From a checkpoint of a small image classifier.
Model: 7.3M parameters, num experts 32, patch size [4, 4].
Training: muon at rate 0.0054, batches of 128.
Rows from block 7 of a small image classifier, named by matrix and row number. Rows with one number within an expert belong to one neuron, the router's apart. Each number is 128 + 24 x the weight over its row's rms, rounded and kept within 0 to 255. All counts start at 0. Numbers have three digits each. After the name is the row's rms in percent of the matrix's.
Before each expert's rows are labels from the 100 images, of 14976, where the router gives the expert most weight on average: "top examples" is what is common among them. Only what is clearly more common there than usual is listed. The data: photos of arthropod specimens (BIOSCAN-5M).
# router: router (model.blocks.7.mlp.router.weight, 32x192, trained with AdamW), inputs 0-191
# up: expert up (model.blocks.7.mlp.up, 32x48x192), inputs 0-191
# down: expert down (model.blocks.7.mlp.down, 32x192x48, transposed), outputs 0-191

# expert 12
top examples: order Coleoptera
router.12 111:096126130146123150112119108143131137137129104082120117172132178101181114110113131114112154121116082097103124137130121131137135154095116156084129143147163154168097153133151136116136150143113094139109121140084137074097138136096151145090092126149150157152113139130114097163157160130133130087163107122120111157117140110109152116100159095095133128113149137079103138118148098129130142099141078188154130154088127114160087140123154111145102116130161144096142151155124089098086138106085111083165177131089128147132137127145156128136127123074160129136140125119144133094124136161090140116
up.1 095:128115122098150115116142121130144142098123130125124101137150126139071090134107123133143100139145122105089141111129127137163144144156100152172132099145122159158136141111131123149095105155153140146122104082169113138125141115155128130163134088144159165118086147126132139197142175109154138121151110132152146090084139156123128095093132160181107133146123085145134124147113142110140127095104123131124113113124083166156080126122128146120130094137094148128120122136159099136143153066071119133135113097159133105100161084117136076172121158106126135185151153143094129092115158134154104139
down.1 093:106157139112124145150086132110097136112146181122191149115105147148098134126113142124105108110137106144121075107118142113127171035159126131123143144118084137120135063118152121126098122122121127111122137128109135154129154170180110122126106138128141132123166127184127142111130115143122121119109078082114141186140106121182101118132135153124158132138101152155105109127117149122103132110088112077123123127109128083119141108138120200120116176178119157131124122128091126141145129161129123118109112162131124096115127140128093145107120095161128154170126155131127112155114127154106159126
up.2 085:129124121130106089142129119116104138149150125129117119128132166156174124132118126154139157130113102116129094129129096126131150142101162120097120117190088139140124076144139132148108117136122086121105134124082151171144193122156148113140111139117137110114058119134123120111159107137133091137116117131150111047106124100115113135124125143166122152127094118145125117099075141111158141101144139134162140126139074097133171135147097132092139149149143142155134114141053176134150141101126161109139117126132090140146174147139115114128135177132097116116110156096165146152159120112146183114
down.2 086:150179127120114124146138130185155125164112096182104129110140110066117139132133101115153124119140124136133146107109137092172095115132173164135170125140118163145152117132126116134131161126145128182094158132186125096154087171137093138134136151147107128158148144143128152131118125141115141071133086136126162174138123122127168104141085119130177127128097148134155121140176104202113128129111113111097130144132128118120098122120130151135147095114115085116148128129126117119121144139115144134107162107103144161136151109128085105134134099159127135160114108112101140134146129133088085061
up.3 100:148125131136154127122137127114130065127157128115159092126181106125126095107093149120106120133099143143136142121094127180130136170142146133114133127096123109128123152129145095079102132139143124141166092101124130106134099105104150143114081148126142145133159125136129106110131156160092127145172121119109092147118161081139133149169134142154113128122186118188129108109126133091122126120101128116165143111122173166155141153118125176111086154134094106135123137140116147128133095092059182094093147140136177129131093146124120129090088138147130124115107126171191120111108111128137149149
down.3 100:153173134126127145131095138099111126126131113121168139153118106164126130128126180210096128154121127120130123135126131090102117137133094144096108100175118126133176155140118158134107161119149123130126155129141119119147151130142102128144145107163129099123131095054128122135119127137216124130114128130113119130121132133142105124100046154127095168127105124109139129179144126155095132141098070103064129119135132127143072120184087109115113129172131129132145107128115124115116176118135099166139108126145093104081111111128156114136111140115128105115136132125110145139127126122117098113

# expert 24
top examples: order Hymenoptera
router.24 109:100125105117105137133151136112157092109125096095124135130147114146191135074125123143153120120105130126186124133106145103155170136147123162111121131160125124126127136077153146157149167105153167139171141136138144113099134135093167112178123115138154116128114118135127127179163101134163115116119120132148161118098106081119125151129098136102162171091165123131161125129147143150170084179169114124118090169117148135088149129122148148100133121148120117116157188109125118105098161136147127135100116114153116111107136136124158110150104096146157065106096121136161124155116111136132116175
up.0 103:136130136099127136156148123113096117135131163119147065151180119137110121113139149127155139141122132152183136153115122156147100125126108146138133121113148111130165138135143121109122150131114101065150097141149108125142148121152083147075108105102126161148121108140128095157149069131082084136116121124115100126124103101155113145107112094148138121120111134143124128128134125123112103165084148099115153149140104133154063131117172130120150144150175137173115134184117096138123176114103114143195124125144117162122108087128095152147140134106079114133108127132123188141100149183139127113
down.0 099:088145168145140146075162182114163169108157129096175162126151133107134134125123117097080139125167123132129097112111142119155167118149157130099135133103119099140155118141136112082124117096144107141128151128128155122137126153134142130127157131106121146105127145126128107112118130135141153145132148116124123157129126129111081117159161087126141195127092117147056170057187190099133134105166172110166130111106128103120132129107124124126132089121128130115159136127180120158117145165120131079109109102141130123127138102128086104124089138068128149126129152120122118123121127130117140112
up.1 091:148139125113132156115134131152131106144111134134124108089129082162147152136088133133118166176135135077140129095164173085131108117154167134092143109177097128118147129148130108130149141121124120144132115086124110133079125113137111154092144098115117207138166144151116100191107091177100082122138127138145106159100122115133129171111123087143091128143066129143120079125154138140110134110142128113122133122150148129163175137115121121144147148113136131119101191134115061168134115114128140152130108179141108107110133152124145112113127130127130173119106107133100119124120099114144106126
down.1 093:108092131093141110149122143148104117076122114121087109159167115125149132130117128113128119143151133122130143129134128125172133137086140136162128122138092148112129136106144125093127116107129122155096125134177134119128164141078145123119125111133119133163131117094128096127124110171173140097155162152098215158149100127107108114121126118140154080124130128139158123150121115112130128152119094142153129123105128116131106159097110141191125175130125080140130166128086193144141123121122122126126176178104119101120095162128190130156080167149130107111139087143127105121135132103091155175
up.2 104:122115093172129162128113143147090146124136126151117103110150118141120134110173193122112133115145169156186128118142144082106104104163151135151142126120120093131123144119107138107148133125082182128168127176146131129128122138114112124148121111100114100094158118114108133088153125125104101131107126126128048131152114142102112147128105098158125131156131131140119126139134118098132123140113118132107136165136180175081141112139113145144131164132109140117101125120105156169148080074153152171130109133133149146094113152137131142149106154090176061142076108129140110154113091129104128113
down.2 096:157142111128170152103133094143160114117100139161092179100137145137087153124137150124120128075117132156121104109131147144162106127167138150106124132180079133110125111195143101105145141147110135137156171128124116140129086094109140131113173128179129129127149130147128159117079137127144125121142126097132093098115122126199143107159181101125170117121090116089137123102140088154136121133153100196131126130123127107165125139130162167081135144141123124133100136131126128055151120151134159118113154110136141109132127160128105137102128093125130097160127126130116120130117129102144089097

# expert 8
top examples: order Coleoptera
router.8 105:146140116157120160097103121161118107122173154107096108092149147134146091088118101133127132113133134112090173101170116141115145162107101122123154156171104126155103168117132124122118160096102148101106091150103160135116170127097132140128126114127143146124106126132138138161138130145132082118160164122159149142126109116105133129184143137109160103155113152102142090071165108120081151114153083178118169118140099140165094166144096106130121128100094135124124156152141142096133102114097146130172169093096079148119144149139111121101146120114119117114097117115180135134165112133125145144
up.0 102:144128137155150139127093132116147112127119125100152104082089140128125142126126172139175126127132127122139175134143079113090141103128113142104135153117158090098141135125098150123118125128130135105143116143118140112143096137134182074108177143106129146129130156099138135085105096108141136116122173074141163145134143141121138122131100114124118107130141079121137148148134156118130120136156118111112169129132179158077116134157152131073181136138147108129120107101142096110114103097056226148132092145110150120125127155154143173113112123110126118145112122123125112169116115096140153156
down.0 098:138166182142184120125166141104143155160134106108088152104119134099136157128118146123127121166132130110118122093138128111120096122132118125116122151173129141121165151164097125138124148115130121137226139125122117112114134136099067119137070125139109133130128102128128125128096125152130146054131113160137137116083110128142134123081129108127159157118118122090160143133115099171118140154131078156138126109113128096169138158164130156101114142087130123125138149127140131155144118105141102122133089145090113147142136151126086141109138137175128135070122101126113149112127122133141210116
up.1 107:147112137129137140164126095051118144145125091106124091108137095121140135165141193138101127116104124106187094094152127126119135111110150129122130131130186109183125147143161089096103141129168082110128117053101148106104141155129123107121110146102154181159159092132115093105135136149104123122133128123118105157149108140134108148118110115144117132123145149152122167141134159104096119104135122123134121138111083184136102130158155160110121112132179112120127113138143072120117143121079114101091164152121129130139127126129113167145149118117131128137134159122128152175111145173115144126
down.1 113:153108133119077140077085089082098115055125133124086113146096113178110147128129135141162121142111127123126206128118113113106093136100171095120127105119148049132123121127113154114131107147103148129154144129161135120147165089134109127184161109125132106075118108123131097137151141105131144172159105132127100168131140121094092126133104133126162106129147127154116107161138116159143124125102144112122129119166128109101133128143145180128152153155123142121156130128131132143140150143127125159114093177088133122166103133128142118155088158148128131140128154146124111168132127127128081146
up.2 103:115145152091152119076149149101118097138134135147168108130198153120128112066137122134086145125166134120102143152173111115131114136124106126148095093106108133135147151123119107172123133145143151146133141119108122174190137152123143128106126153088160137147144145168142109093095095120119067157133102165155124127144110128133110087161156142124135146159131097142125177101141134147112126102143127119152126149164119109133111159111136109068130158147109121095127130130152092090115127125131105117170141104164090165103134099111114124100124128117109106118107148153159128178100156110105088103
down.2 103:160144152138156148147161109173104109108124121143117108154115132133100126128145086155086144131152120172124104143115144101116142112112110123140145095125170070127177102131148125107112123121152117091117133134088111120187123114082090124125144116126132143203131143133129146107080118149140166145147157094121077086135122133143106126204163117127128163122116143111132097101122169105130137128120126140109131133067129128093126104121127125109144154092128124111129089128134121140128156071140139127137129124105124140113128164130125112102137131105128154155123166128141059155157128134116052116

# expert 10
top examples: order Diptera; family Mycetophilidae
router.10 106:147164104107117103142089096142096129132113111127121129122104105110130157161181181134119096127130134138114085123168085140131170159131124143118112115124124126135127114144145112124110157098114160108158173155113115138162160154118133142143179101137141083097130147115127154124162131127125140162099113148142154161123111125151108174107131093154130115088133154155155121090107119115112116131150154110130131128167138151099115119100108166089143101158109167151141110133155146124196180168138091111144127166094134140138107092078131129169128102109085103147112121174127098143159137135142105094
up.0 106:111120142129127151098141168119105097138124103167100139102138129132193136074138180080100123146110136071079114134142177156131110137109130134076117119164123097154096115114135117151108148107094109154122132175098131141128145091096149125130080076137139092103167140125121104190170148149101115133150132164132079133128116149121100197110108143133124144128156135135102148169184130128129123144158125161133130155128126138108112144125146128111125150115165160104126186143126147099134130129131126096118106118131127140136132119126136089132151078122156098126114107126105120103132105122135138126
down.0 106:152152159155133133104159158169059086105146094114128101135145127091167128124099067083125130131158129113128200140101163147144146119147153132110134107088132182137152136111097107151159083147122113156119129126133158090131124069143102125148121096184144117145127119127128122150124105121139121158147114121138064123086118129164139119094097125123137077131137084102127133138121138116105132143136114159111135117153126100140104082137133162138085170148116135129126184128125122140090127111131142154127131111113111105130122161131142131123111174166127094103128134167133099129138128125158104143
up.1 102:125128126131126129140144097125121139151102147165108175119115153139142122152137131131104178152146107013084111082086143143116148169144140106188121128093092118156093125143135138106146128141118159173110114111114130118145139138138173141119173117095102094142134119132083109125144130128115152130189154123122120165108085115116145141120144128110123138170138128104138101129116124102106153109108136134129149139139130073185124124158121118108173125131107118155153109140138126166129111105157119115154087099145141135119100134149112116136157115106119132144067072123154108138108133127131150118
down.1 099:151126121145101128135112136143131148096146118106138170115144161093083118128133127105086118109131130098124106096129128133112138170129161172101129183139123126130135170164099125094115105114088129132098226128130128148154155132141121124124017133142135110113134123157128129127133124130118103135143123128128097077152135123129113116113135105131114148148127151111149130160178172131162130121144124094089129140101128127111115130114132171158149093076128118135122137129145112146139123141131126122135180102127165134075116126128133116151114071084123133128126130125134155095143126125083069101
up.2 092:139122122173153106172154125171122130160132181143115128160152119132127093125126097120121157137103144141135138137101116167097090144151125127129136154146117140125175054136136095127110118134114122127129114096121131129173106141090102141138139133105104186127109083142097112120129106127108117144139069127134056097154079127133138114106113126125127143144151149123123159154184141130125124109114133119152143169151131115130121128141110175200124109138074099095112108130129092141086131104127083136146146116175182109161131129120136143109127175136131158112129118103155145105120112146098138113
down.2 100:074137119125173126092164122149151110152134117108101152149090129104133128141111134127158135149111120155128106113130123131041105126159120122102140169136130126141105117127157139167090107138116109094123109141103125128134121180147118121120173157092150112111128101167128139122105151105109140101102061101141129182147139129132110115165114129128110133128119213147103129072084136116117135115141097152145125132121128142143094145131089147152147141124127168140106191134124133130142117132142098164129187182125080097121165120128123110138151115143128166138122147152136113114155122134120100134

# expert 5
top examples: order Lepidoptera
router.5 104:103122150100139065143084139093118107157147124133134101143141130126139126114123102117143125155092124164146110154138109108113079136113106145129117124128157095136149176151142135147137139136135094127148110184159090131139113138142102175122138148113164176146148142103122138099165105094086110158078108112112137117168165187134106166119140096125125107092098130117096152119112102098116098175121140100135129124151163185118141141088117136125145117144120117142063154114108107150134122127105126104136128162121181126108157109097112140110135123163093135127141110104082132123104150163175133126
up.0 087:110125137119133134110076138120149139096160139118115137112151158115164129110159123087129123106151167166166124113134083095124166107135136107109128149132123113106144124138122089107160157137156149169114137081065142077131130114116109145152099120128113040180120094152107140152116154154091099119117128139132131154141135156125133109117106159165130123136127144152130092107143141121132146143126126129132104150144128122135164109120123165131139128112162114096142157058160140100115107151127094132115147175130100118099185141129099141118121137099125129166177103108137125061140098137144159146
down.0 083:066096132138086132165113116105158144108150111188133150120115145150113131122123124137176133108095119083133117159104105099114106154087114111118145079095140140150125150112146148098099146089098111175199147130103155133138147138105126126122203158146135158139113121067125093135133152169139126136156145116150177101106139131158122121180109125123135171125153137142110139166152131112085126129172119115134125142116128129183091115120088065146135151138123112128118122131125125147117159124127133143132137156150166147142113132128140138148129129154128090131115129091127181143125131131145144142
up.1 106:131125112145148138146127132102104126134124169118142150148123137130109114115130121091121202125157137149102127118136139151088119141149124125165155139089118155114122153135111069149151108128105160128116108146148135140202063114149092150110137179121129111131161095122099165104075119126080181139128135138125118132143145117128126108065139150106127098144084196149142137102113148124129114119132123133119139134115141128131149096147139126128143082121126121119120095117128137114127104126141093092167093122096145150130137113086104172137195183100127126128109132152115140092170136097129144140
down.1 102:089102133116158152157193118178117159041099158142151141105133173137113145128149123147150132130119133103143130131106110143134103161137101121130104152134112157123129143124173130118148122122113132110085129139114122124112112129112140145130141125121121080090154136147128103149122155166117100122107133198120081110124124119088132152162117145127119176128134091065138137147141117097194131129142133122181125152156128117117179151124151082118214092181125124118115150128141168110142157142124127137123138139127134157114091154131135119143099111119131139171128126138113130130115131115114117147
up.2 104:116111095157109089141145178091164126143148102148149126093143080093107140133126137084130133136146144105191095092138153140128147144125131130206124118143114112107146130123107125125137116155123155140174158110146128114147123131105151109137116130141166108094118135136126131120110084152135125121073150126156173136120112165133105103097116130112136133167142099149135139159129152150119111198189119119115123136121120168103136125153123202096142085093114139110159140095108153153109126114132091154088136140140118125131136126101141129110128110141148075095123085107115112173115117101132108136
down.2 109:119125054141139117115129061085152112169143117129107163141130112102178140129116098158157122107160121113128143121087120152128129115131126126121122120108145057147146195209127175166126146133140107085151118137123139131102179160101122133135084119117128085136169112138128147136131131114147102131108107093121137151148151129167111153136120113131160114121133123113105141118096091094108122131134083159163128133191128162058148119115136120141138132170137097122102135130123106133111137123134145150122121118137110140078136129128088129107166136092126131106113109132146154135126125142114132154

# expert 7
top examples: order Hemiptera
router.7 095:172119121102139111134077156137124087135092140163126089124172103167142123149118135160154113162140142109081114123127128095156087123140109142163149104147123119157119137166109092117127140156175111123120132117106083155115141169124133106134125137151169159154122121088125125093166115138125096135141138139163139165116158138180106148116106087141120129168112149132138154112106137106135112089092127122137135142180153156154126158129114128141155118158099158211094153118129135115116120152106165155129173138111146154081151121100120111097134089124103127117122090156126140095106093130128147135
up.0 113:126151106108144099129109154134145155137101093163143185121147113104089125114110096124125154147125133125127034122104117132124133097131133129129130108117126124158143106129135088081127154150171123072105176134193111119143171119112133129148126137132136142151184105133142111140087173116119119138122103120139117139115163132141121079124116132092136140097182111148146132116127116146116097123081139082127144125143091133092153135145132100130162149119109104114132084120163157129125145151115174109159124110118107147126118136074139127132118128164092129151114158139149154179114117190144120136
down.0 114:121100134133072161146102114110169120097134147094102106085104123188184119132151131137105142116130124167133179126128117121110133108106104133079137130056108081130120178106119129200142124147153096102149106119124124155145164135096155124123134098117140115114109109124130133106130146160164114167108105119136150151140129123117129152148131129128137123113119156135061140100099181077144121129117105165133127136181128148113118110109127086109136121109141103128115166128091150134120113142120134124131167112122157155087133101125176137143115141133128156161129106147126143138116125122178100175
up.1 115:115159147114147140138154146151122143117121184157166140129160128088112137110112158109106158119154142121048163121148120154171118129131133146188128106059105147107122138137128106102126111143124130122167114105094130139158137116138134128136094132133089128117114123135163134099100124142158093154147109165128109154104141074128141082156119130131134135173139075133149155096131131135131129079098131136144105129138128075190121133122116154098102096129127125139146101131110143138154139112141094091108138095099124179124123150105122112121165079125098129095141149137116163107091178147145136127
down.1 120:104056156128116126094175138062117143086134099115136079135109130210126112120151115159115128144083124140131149078140131118099162140162107155156161058103141100127168158121152140147146129154142132151134112129136102140121175122149114117095138120092125136120111152124130122149129113146175128032122102159129117137086125128124137122113125133128144145124106109147122124109111137125143124150084168117138128141134128153118075128119126110111120101136125134131146070128166122121145156087110150126147085115138091116110160117128125134110120095106135111135126106123135154136136125138170159135
up.2 122:155128122116118100124133121136100110140118111131119133176143119119157128102119083157156079118126130120163126180113163146155132139126133141131144143134124124171115093148140115107094156130068134156114179125138135109096108091135113098160175090146108088129119152151122101147143085128125119128128111114114101150133138087144123158133083116124172131113179121123107144135138193137147125098153116128130106142137139100126187128138105136156092090144121139133131143085109128144129170182092044128079143085145151142118154110128128130121101109129152120122170155161117136093144130122112104133
down.2 119:201072164110138121155127119145121107041152088141107116136146129198142139129127130127107119091112136129121191121137137143116114134105123071133140133122118117127138113115173134137097150079141091136120159130121127147113155079136119130139120114135137147169127143118128121111156123151164135128127122120129137197140103123142125122166144137124156101136153131128123102158112156118100131131164145100129129116153128117099124107084079128166123131143129127130128068127151133127124123128129095098101157091116143090100116126124146131175115167121128105169129113131139165131146129142047155109

# expert 0
top examples: order Hemiptera
router.0 105:125152117168149129125082161095137149139100128124151121158126110101097145166157147167140113122098173157175095134108128156126084140143140092120115139111152108138114085143121094096162148101160125101144115172151143086129101147096122133175127164118086148129114122148124175119082115126119156131126107097105123144152121136110127112128125075113087145085110121096142139124109125150161081143105120130110120119080113125074151116117184133142152160105148124112138101090143106131130138172142103149092122131127113161111093132132153147114106102118164122101157104129147113105089106160098161122
up.0 104:136119109145129153117129098140123162120126106113129165126130152090143134120171105153127130114128127083094104156100126157128161119137104117096149138127175121119107103146139126084131142109098111138141185125146143115154132157123114167121127135119092085128119129131111157148129185137128130125172113116101079137141134078111126165127142120097083138091142164104122121121132151125151112130111118101123109140127118128110124102107144115164094180118093101113177097167088138097131162160110106115226113132148142178098101113122126179141116108103142119146150140166164131137156143154147099106
down.0 106:131180130117098124189173110101146112059119128155151152141152091114110158132123144117147138130147113133126073127173141137126147052129179102155111142127129152125146121127114140125138109175137084152109125118119108145134138097085138120123139105153134147067125133133128135097139163159119146109111127144138099101114131129202106131156175109125133078122129061115109147127126153130105121123146139111125121118174128135177116130096120120124101112143132096131075174127106128163113129115134146133114112093114141075131128154128095115132142069157128119159124121112123149157131124137131134119
up.1 095:168170125114173159074131095128125097127093108137142136131176164135108106167175129148143129156137110072123148167100103075133133174127104169138130135133123146164121130151113134129136124138122162126114127067138107099107096143128136111066106126135167159141140146118129129139110148091123139091174140105136145146096147062153160115135124122124133118134097128077136136145110114138122118095080127102144129096122154123128151184146120104144164129135121130160113119115114099170141119120091131149184113129161152128134123132175132114101147124088145118116107091128133146102097138104140124125
down.1 088:146141159128107126115110130159119162138164132154176154127096144055150125120111115108109128101130109090124122102126161068112124093143125126096129186138139158125096129146118150136142170133125129114118131121121113142136152122175160111132158150138123115125161141114128091157131122145130142138128052130133079104096135128102123119128117101128111093122147124097087134107194113142132130124164149126144128136056129098121115121132123129109142133165134140130115080129193143117140093140130104132122136163155079127157148134125096135154055114151128087113128083136109104102090127107135142130
up.2 107:157104105123130178099121158138145123111117149143126096134137123128147127116176160123143161142162163117147148070111131146111112123107128119128117117127088131179146122108144112043118121121140126119107187075114109113118156151104161126122109114069121141094129114146142126157136136114106154134104119164118069092149140159125136099126161103134115125134131072136119140135102144138121128108110125097147085113133111096132169129146172127082152106156139124136120116160149158120136169128091100131144156098125136125146085148108128082168115156170131115123127151153153148156092130126108183136
down.2 109:146141128108108124119117112056133071142113127108161116056121147150102152129104106150124127136130126111139172134120117130133151087120151131133150165127128125129154120100151108098154085127115086140143129130134139150127174125161110142127133125166140115145111105150128168068130114137128139145137144152119206090084125127100078130124125172128141150126111173161138133142083121140165129129098140062157128144057127154140091099124108108145152110145153153132178161123105129087130131137120163122091093096140132139122135142128129138134147134096130150173122153147115126130145131125161110130

# expert 26
top examples: order Lepidoptera; family Tineidae
router.26 111:136162131154111074159137149100119170142098136105126148186130089081096119169132145144146146154135137114192090162120126157132133135123110084121174168157136116144123115155125104127110101136130113168095132103152126077124106153101093138096152124156127154098121107138114139120121134165089125130120128130096110122165110158107109156111129094127096123147116156078129111121146154107124132166125109121139125114089149159123124149134127144140148098097156155095161096110137127174103143125151145117091162170107174117122107093118157162131140114122201116121146128096112125100111114147102149133
up.4 101:155114130123093081108129096136124131151126121105142150119111118136093101096167136166151088139162081088113120180139116122129114131097124141146156124098155107093122132142149151109134131137144114153118174090130102176170190130130142133123105128121107099143155127131134143140157116120112118135119094100140120075151187117135144148151125140096122131143125122151151156108126125094136125106082124131119111103151129139105138118124157136145142112106139106145120072129110095107153156186037112141141153092140149104150115154123137076129149106133103162155160153119154169147112162158128100130
down.4 100:069163100105120112128171126092098105179126129173132132089119113157095125130135142166116139103180118112144121102098131073165128126101130161120166133128100137137133107160131095109118125155140082102122139126122102109142154142134156130126172122158131129108150149159124111138134145123092139135134118162122094148084170127179130129120146142128189088134184165112058162115077130141146129104130148142122128137126128117184107121109126159187138147128154105129141143117097114125114089134118120090142131129135104130087117139128114127120128149083128129188140155136113161147125129125132110116
up.5 101:103144097117140115122106106124098101103171116092118130157131117131173101104126100119103145142100120181139126120150159131126131163105100137117144130165112126166134122129152090114134142122126125157120102126131127110155138134139179107104195111118149090095153104124123128175151095156131143152086119117109081110127164150125145200126128120084114133145140176144090111124129113116108116130111144116139155117127137144159095135087160114101114084137114121110163169111134125154090130117098161073141125098165139120127170122098121120116119185126145139198143137143155130148170130097139104135
down.5 096:179172157111120131101128111130126134194116114118149104142150137112128111135122145145123127092125117106126092107151132151129100135167135137130149077101141174134131092166137081137126150154141127188127082135108136151118122166120141128129109108116119130117107129151128096123119122164170122123149102198137170087089138137103120136072112119128156116139116092169142139155127128122146115111115147096108133144137128079122163162126163133125104142177120123153113088127155095134130134126129126123086074112182078141068098130128123112125157123160131151131138127127129117122119128123178170094
up.6 090:093130125136126189119142119128103160123154144122149140151100095139072129129100111101128106124157140098145164109150134154126129166136161122144146128178128111132115128113135109118139102135117115142120105142155120124145177148090126128140147104186085199120156133127109085145126150171170136135153171110142107155092135106140129115141130128113093111147126162066107099073155137106125121148107128148124124132100066147130108128101086114067125136098089161097148148161121139140113143118138209152148120130112130163116113138115107139102132135106130114130117126100146115127139134116076133135
down.6 093:202124113148148138119136163162135169149138166132106125172133166114111118127141144089146131137130129129130091140122113130122112132095132106124079188151137188145122115137085143101159165120171139135113130134119134110143118143112136126133119145110120104123090117090128115144161149108115146137127100150133141092143161128141127138127153061129055139134125150111132083182160120117186131116086164149141127118105129130136109138181099073129141098100142156123126143128143132091121119130115150119156115138114135105142118130128187111136137140175128178092119106120135115089119121125122181132