From a checkpoint of a small image classifier.
Training: muon at rate 0.0054, 8000 steps, held-out accuracy 76%.
Data: trained on photos of arthropod specimens (BIOSCAN-5M), 10.5 epochs.
Rows from expert 7 of block 7, named by matrix and row number. Rows with one number belong to one neuron. Each number is 128 + 24 x the weight over its row's rms, rounded and kept within 0 to 255. All counts start at 0. Numbers have three digits each. After the name is the row's rms in percent of the matrix's.
# up: expert up (model.blocks.7.mlp.up, 32x48x192), inputs 0-191
# down: expert down (model.blocks.7.mlp.down, 32x192x48, transposed), outputs 0-191
up.26 079:113088125104137155121125119140122103170192142098126128112101141136131122169117131147169137116131119125165079139134077132127133137144160136150150102102147152129137112142108125082136110157150107102170142152134124107145108122132167115136173150137126152117121118148136118076128111148124106139121137129132148124101134092136130162064132151090111144115093124178130137104151115094107123151132125147130128133125090125153167132120151154129082144141152109121094105060148128108120071148151152129125134087160102157139133147132095159109165144189110115173132139150108140081116117051128114119
up.27 098:124124135153123138114148115118101106127116093130091102132112117117107124076153132149137081175129170143075104149124159155129122120138147137154140132093137108094133147148133159160144173148071133117102172143088146124134112127114124168113124176070070096127125155138113138147137100129133124123126129141164121131133085148127130095169139091108143115127120143094110115134130146111128108151167152162116162154143108121118153132122121144054141119113145113136105152143136151159148081175110152123079131076151131153134107105096182114125141119137122197147145120147127131116135145113124129088
up.28 111:100134126095131113134102167141137084137106118113101131113130164119150125154116055100147135078121134190180134098110161141130122130138112115092140130129079156217135084109149117112147125125093168112142103163135125124190121111131097147127168083134115132125082110103140129149152129158126127129106109145121125127133101131148115176080148125154100112075100145133123126117123111120138114179158115146116129167150135155140085115111145104120143164125159134134132108074151106162128126128140152131141124156103124141119134121136132093141146130154135131151094131159114126186133103105118126123
up.29 117:160128145168111143186128121136081143123128115138138201144125113129111138123160157133136126130159109100118100092140121128142177127166130128118126134148133139112125131131134119077112110154112121155114201092152134116126129141113154126137134165128175067117118129120115127130168127096131206130107157126114114090173123092113106150145144100135097086128084148100120128125073157128163140106122133139121132141100126132136133135138143115108131128139111129126129114119081115112114126117099107115190078123165154171156110070116129121145071135105094119131132157116152106145151150123140156112
up.30 086:074150162143086152150118146111132204138145133112095141179119122111126108128131109130157158127144131164145145083082177123128108159100132117152143113113124129163119114111129122120134165132103133086158119170149126091099135084096086158102125053135131133103135135127121151162129136135102123124169134154120132101101091086138145134101145096105132125066149114092085164108128125149116115109148134170127132172131110094137126112136161099121113157148107154137132064134147119167116159125152133132136121132135125156128159150168136104098147126107149143113138148120118118094114107140123140163
up.31 099:093128160156112122154135116116166131098162162110139151142134110121181132106110121116122145104140118138118115157134116058125168096135104117126120090106139103135152141110126142155089140156142116129147147122094127142135166117121154108110120158176179155127107138104132097175108092159098076132128133132135073132140134127135099134072121097104123126144111167114115156105100185132124132130157118131121092158136164163142127111131094066113120144153085122141104171106105140141130155136176111096132133155071118140109162122112120122138089115104124113149156138121168121157145138164126163151
up.32 099:129122134100159092168115150126090113120113154133095129131138131139132127142158122127121067112156109142208144129102150133124127112139146133125128132106161101172135103149111116156125146126110134184118181124172124122155109135132128165083165128104071134130167118139123169143090077140088104130135176127096130131159121126168113180116122103113119104113091174091121110121127178123136124160151121143130175125139120126139100138134130133162135115134105114169150075100132093129108124159171109116122129121076139160113097079107110124126125135107128122138118121165105127156143144100102126130
down.26 078:148119121121142119146112135136116152102121123162114130147075145160171127128137138117147122121126121109138123138105120130158129104090124043100092180161129210119108089114123133128143135133121137137118142134091112146127137161091117127155138101111121107187128099099128108093145110088119099087144085130112110149160113122145135115147152131127118130118154157088115143150200061121160130118206141123113128154115128114124133126142144105123150129128138116127102143129156154151138126127127120111089198127136135130117136119126217082147147118117130140091128116120133140127130125145114130120
down.27 104:179125124129176140148149134165141141169130141132108103148114157120124125134126129100127132169088123113119086097110129143097112175175152133118143104135183177137116139122113148102156127170146140129078108145187153112150092125131134133111174144074143105111092134150128132116117126106063130164155120142137172085087165136094161129100124105128110219128139118122155114140144130133150114097108163103143125114061128108124132099146106129155096118156141145128143122129118089131146118154126111126117099153141153139148117140128150125125170150119128087138131143130121098120112130115132137111
down.28 115:134102174100089099134109145168093121129078165146131116178140160126149126129124152107126133117128119127123124150130126151101091132133122120132103087108177142144149113127103135116155117124083077116116127122108130104148100141109127123118141146094130150117138162110128121103176125146113127166119151169141165103147124136101131136144168144121151125130108092148117172139102122129072123132099148143094128152109133113116129090141193157137119136188130079135087133131127081081136120128126108097129181115130110135125151118130145135111129117211129104139123143147113192150092121131169127170
down.29 106:133116124128157129053104154109115090168167126167162172091116122041146144134143106083141122119164129123121133123122134123137176113136134149090098136127105060135138094102095126186090092105126150130104116128157148115122109106145107137154142103145116160118133129159128166178121129214148138130130116140149138114149094128128133133100197115127107133112135092125120118127127149126098135158134122150112128094134128093083128144142139135095111136070130097115129158125144128102133106118130119137119131119116140082112153134128136098126128168163130132102128138131122148153142126138106127150
down.30 088:185116146146102135151138138193084138138114113120161118154120171182110128127149155130098143106118116124132119130128106156117138149137163123129128121120144186126117101134119173141125091103087152126117122125077135146120070126097135129096170124105113141120106139130129161144118130159188145107138101135120170122166121125146115159071118120126123123134093087163113103102141101121093129120093147070129128147063128135141083146130124107090130110136121103117180104126140095149130113147122097121113126161153129137169144126128126159125135046107129115141136150120144134102144125143150100132
down.31 093:154179121127117117162121123125108161132137119167143160115113115051119130132113130083151112082131128137129122140129148159151141118102126156104171163126130108126133100126106089103107116126123147110107157127201156139154111174115088127171121147206113114087130077108128124135132102148127141135135125124130107100098180124130102102108144139125099083120146137188122147156140111164148127132168110191141125127126128102152066148135124090127126108086134129130181134129142160108126172122123135151119133133118144093120139107128108104127124134121127098127139160137134088147116136124123179133
down.32 103:068187170110161124140113156104163133130093118113150133143106138144186115133131150102132146119086124138130073127152134145124122136102062114110133189125157154112175130164121090126126104092119133130111157126111131083131107112154126131138116144177120148178116138106128141148124112159117124157146113158152117107171115134065133128143148153127129094126098109128105127106174163188068114129148067133124123144099128102054131154128150124182137122138120091133096119127141090108135140119121112136121133134129119138114157148128120159118136155134128136157130137132129116132129128115108120151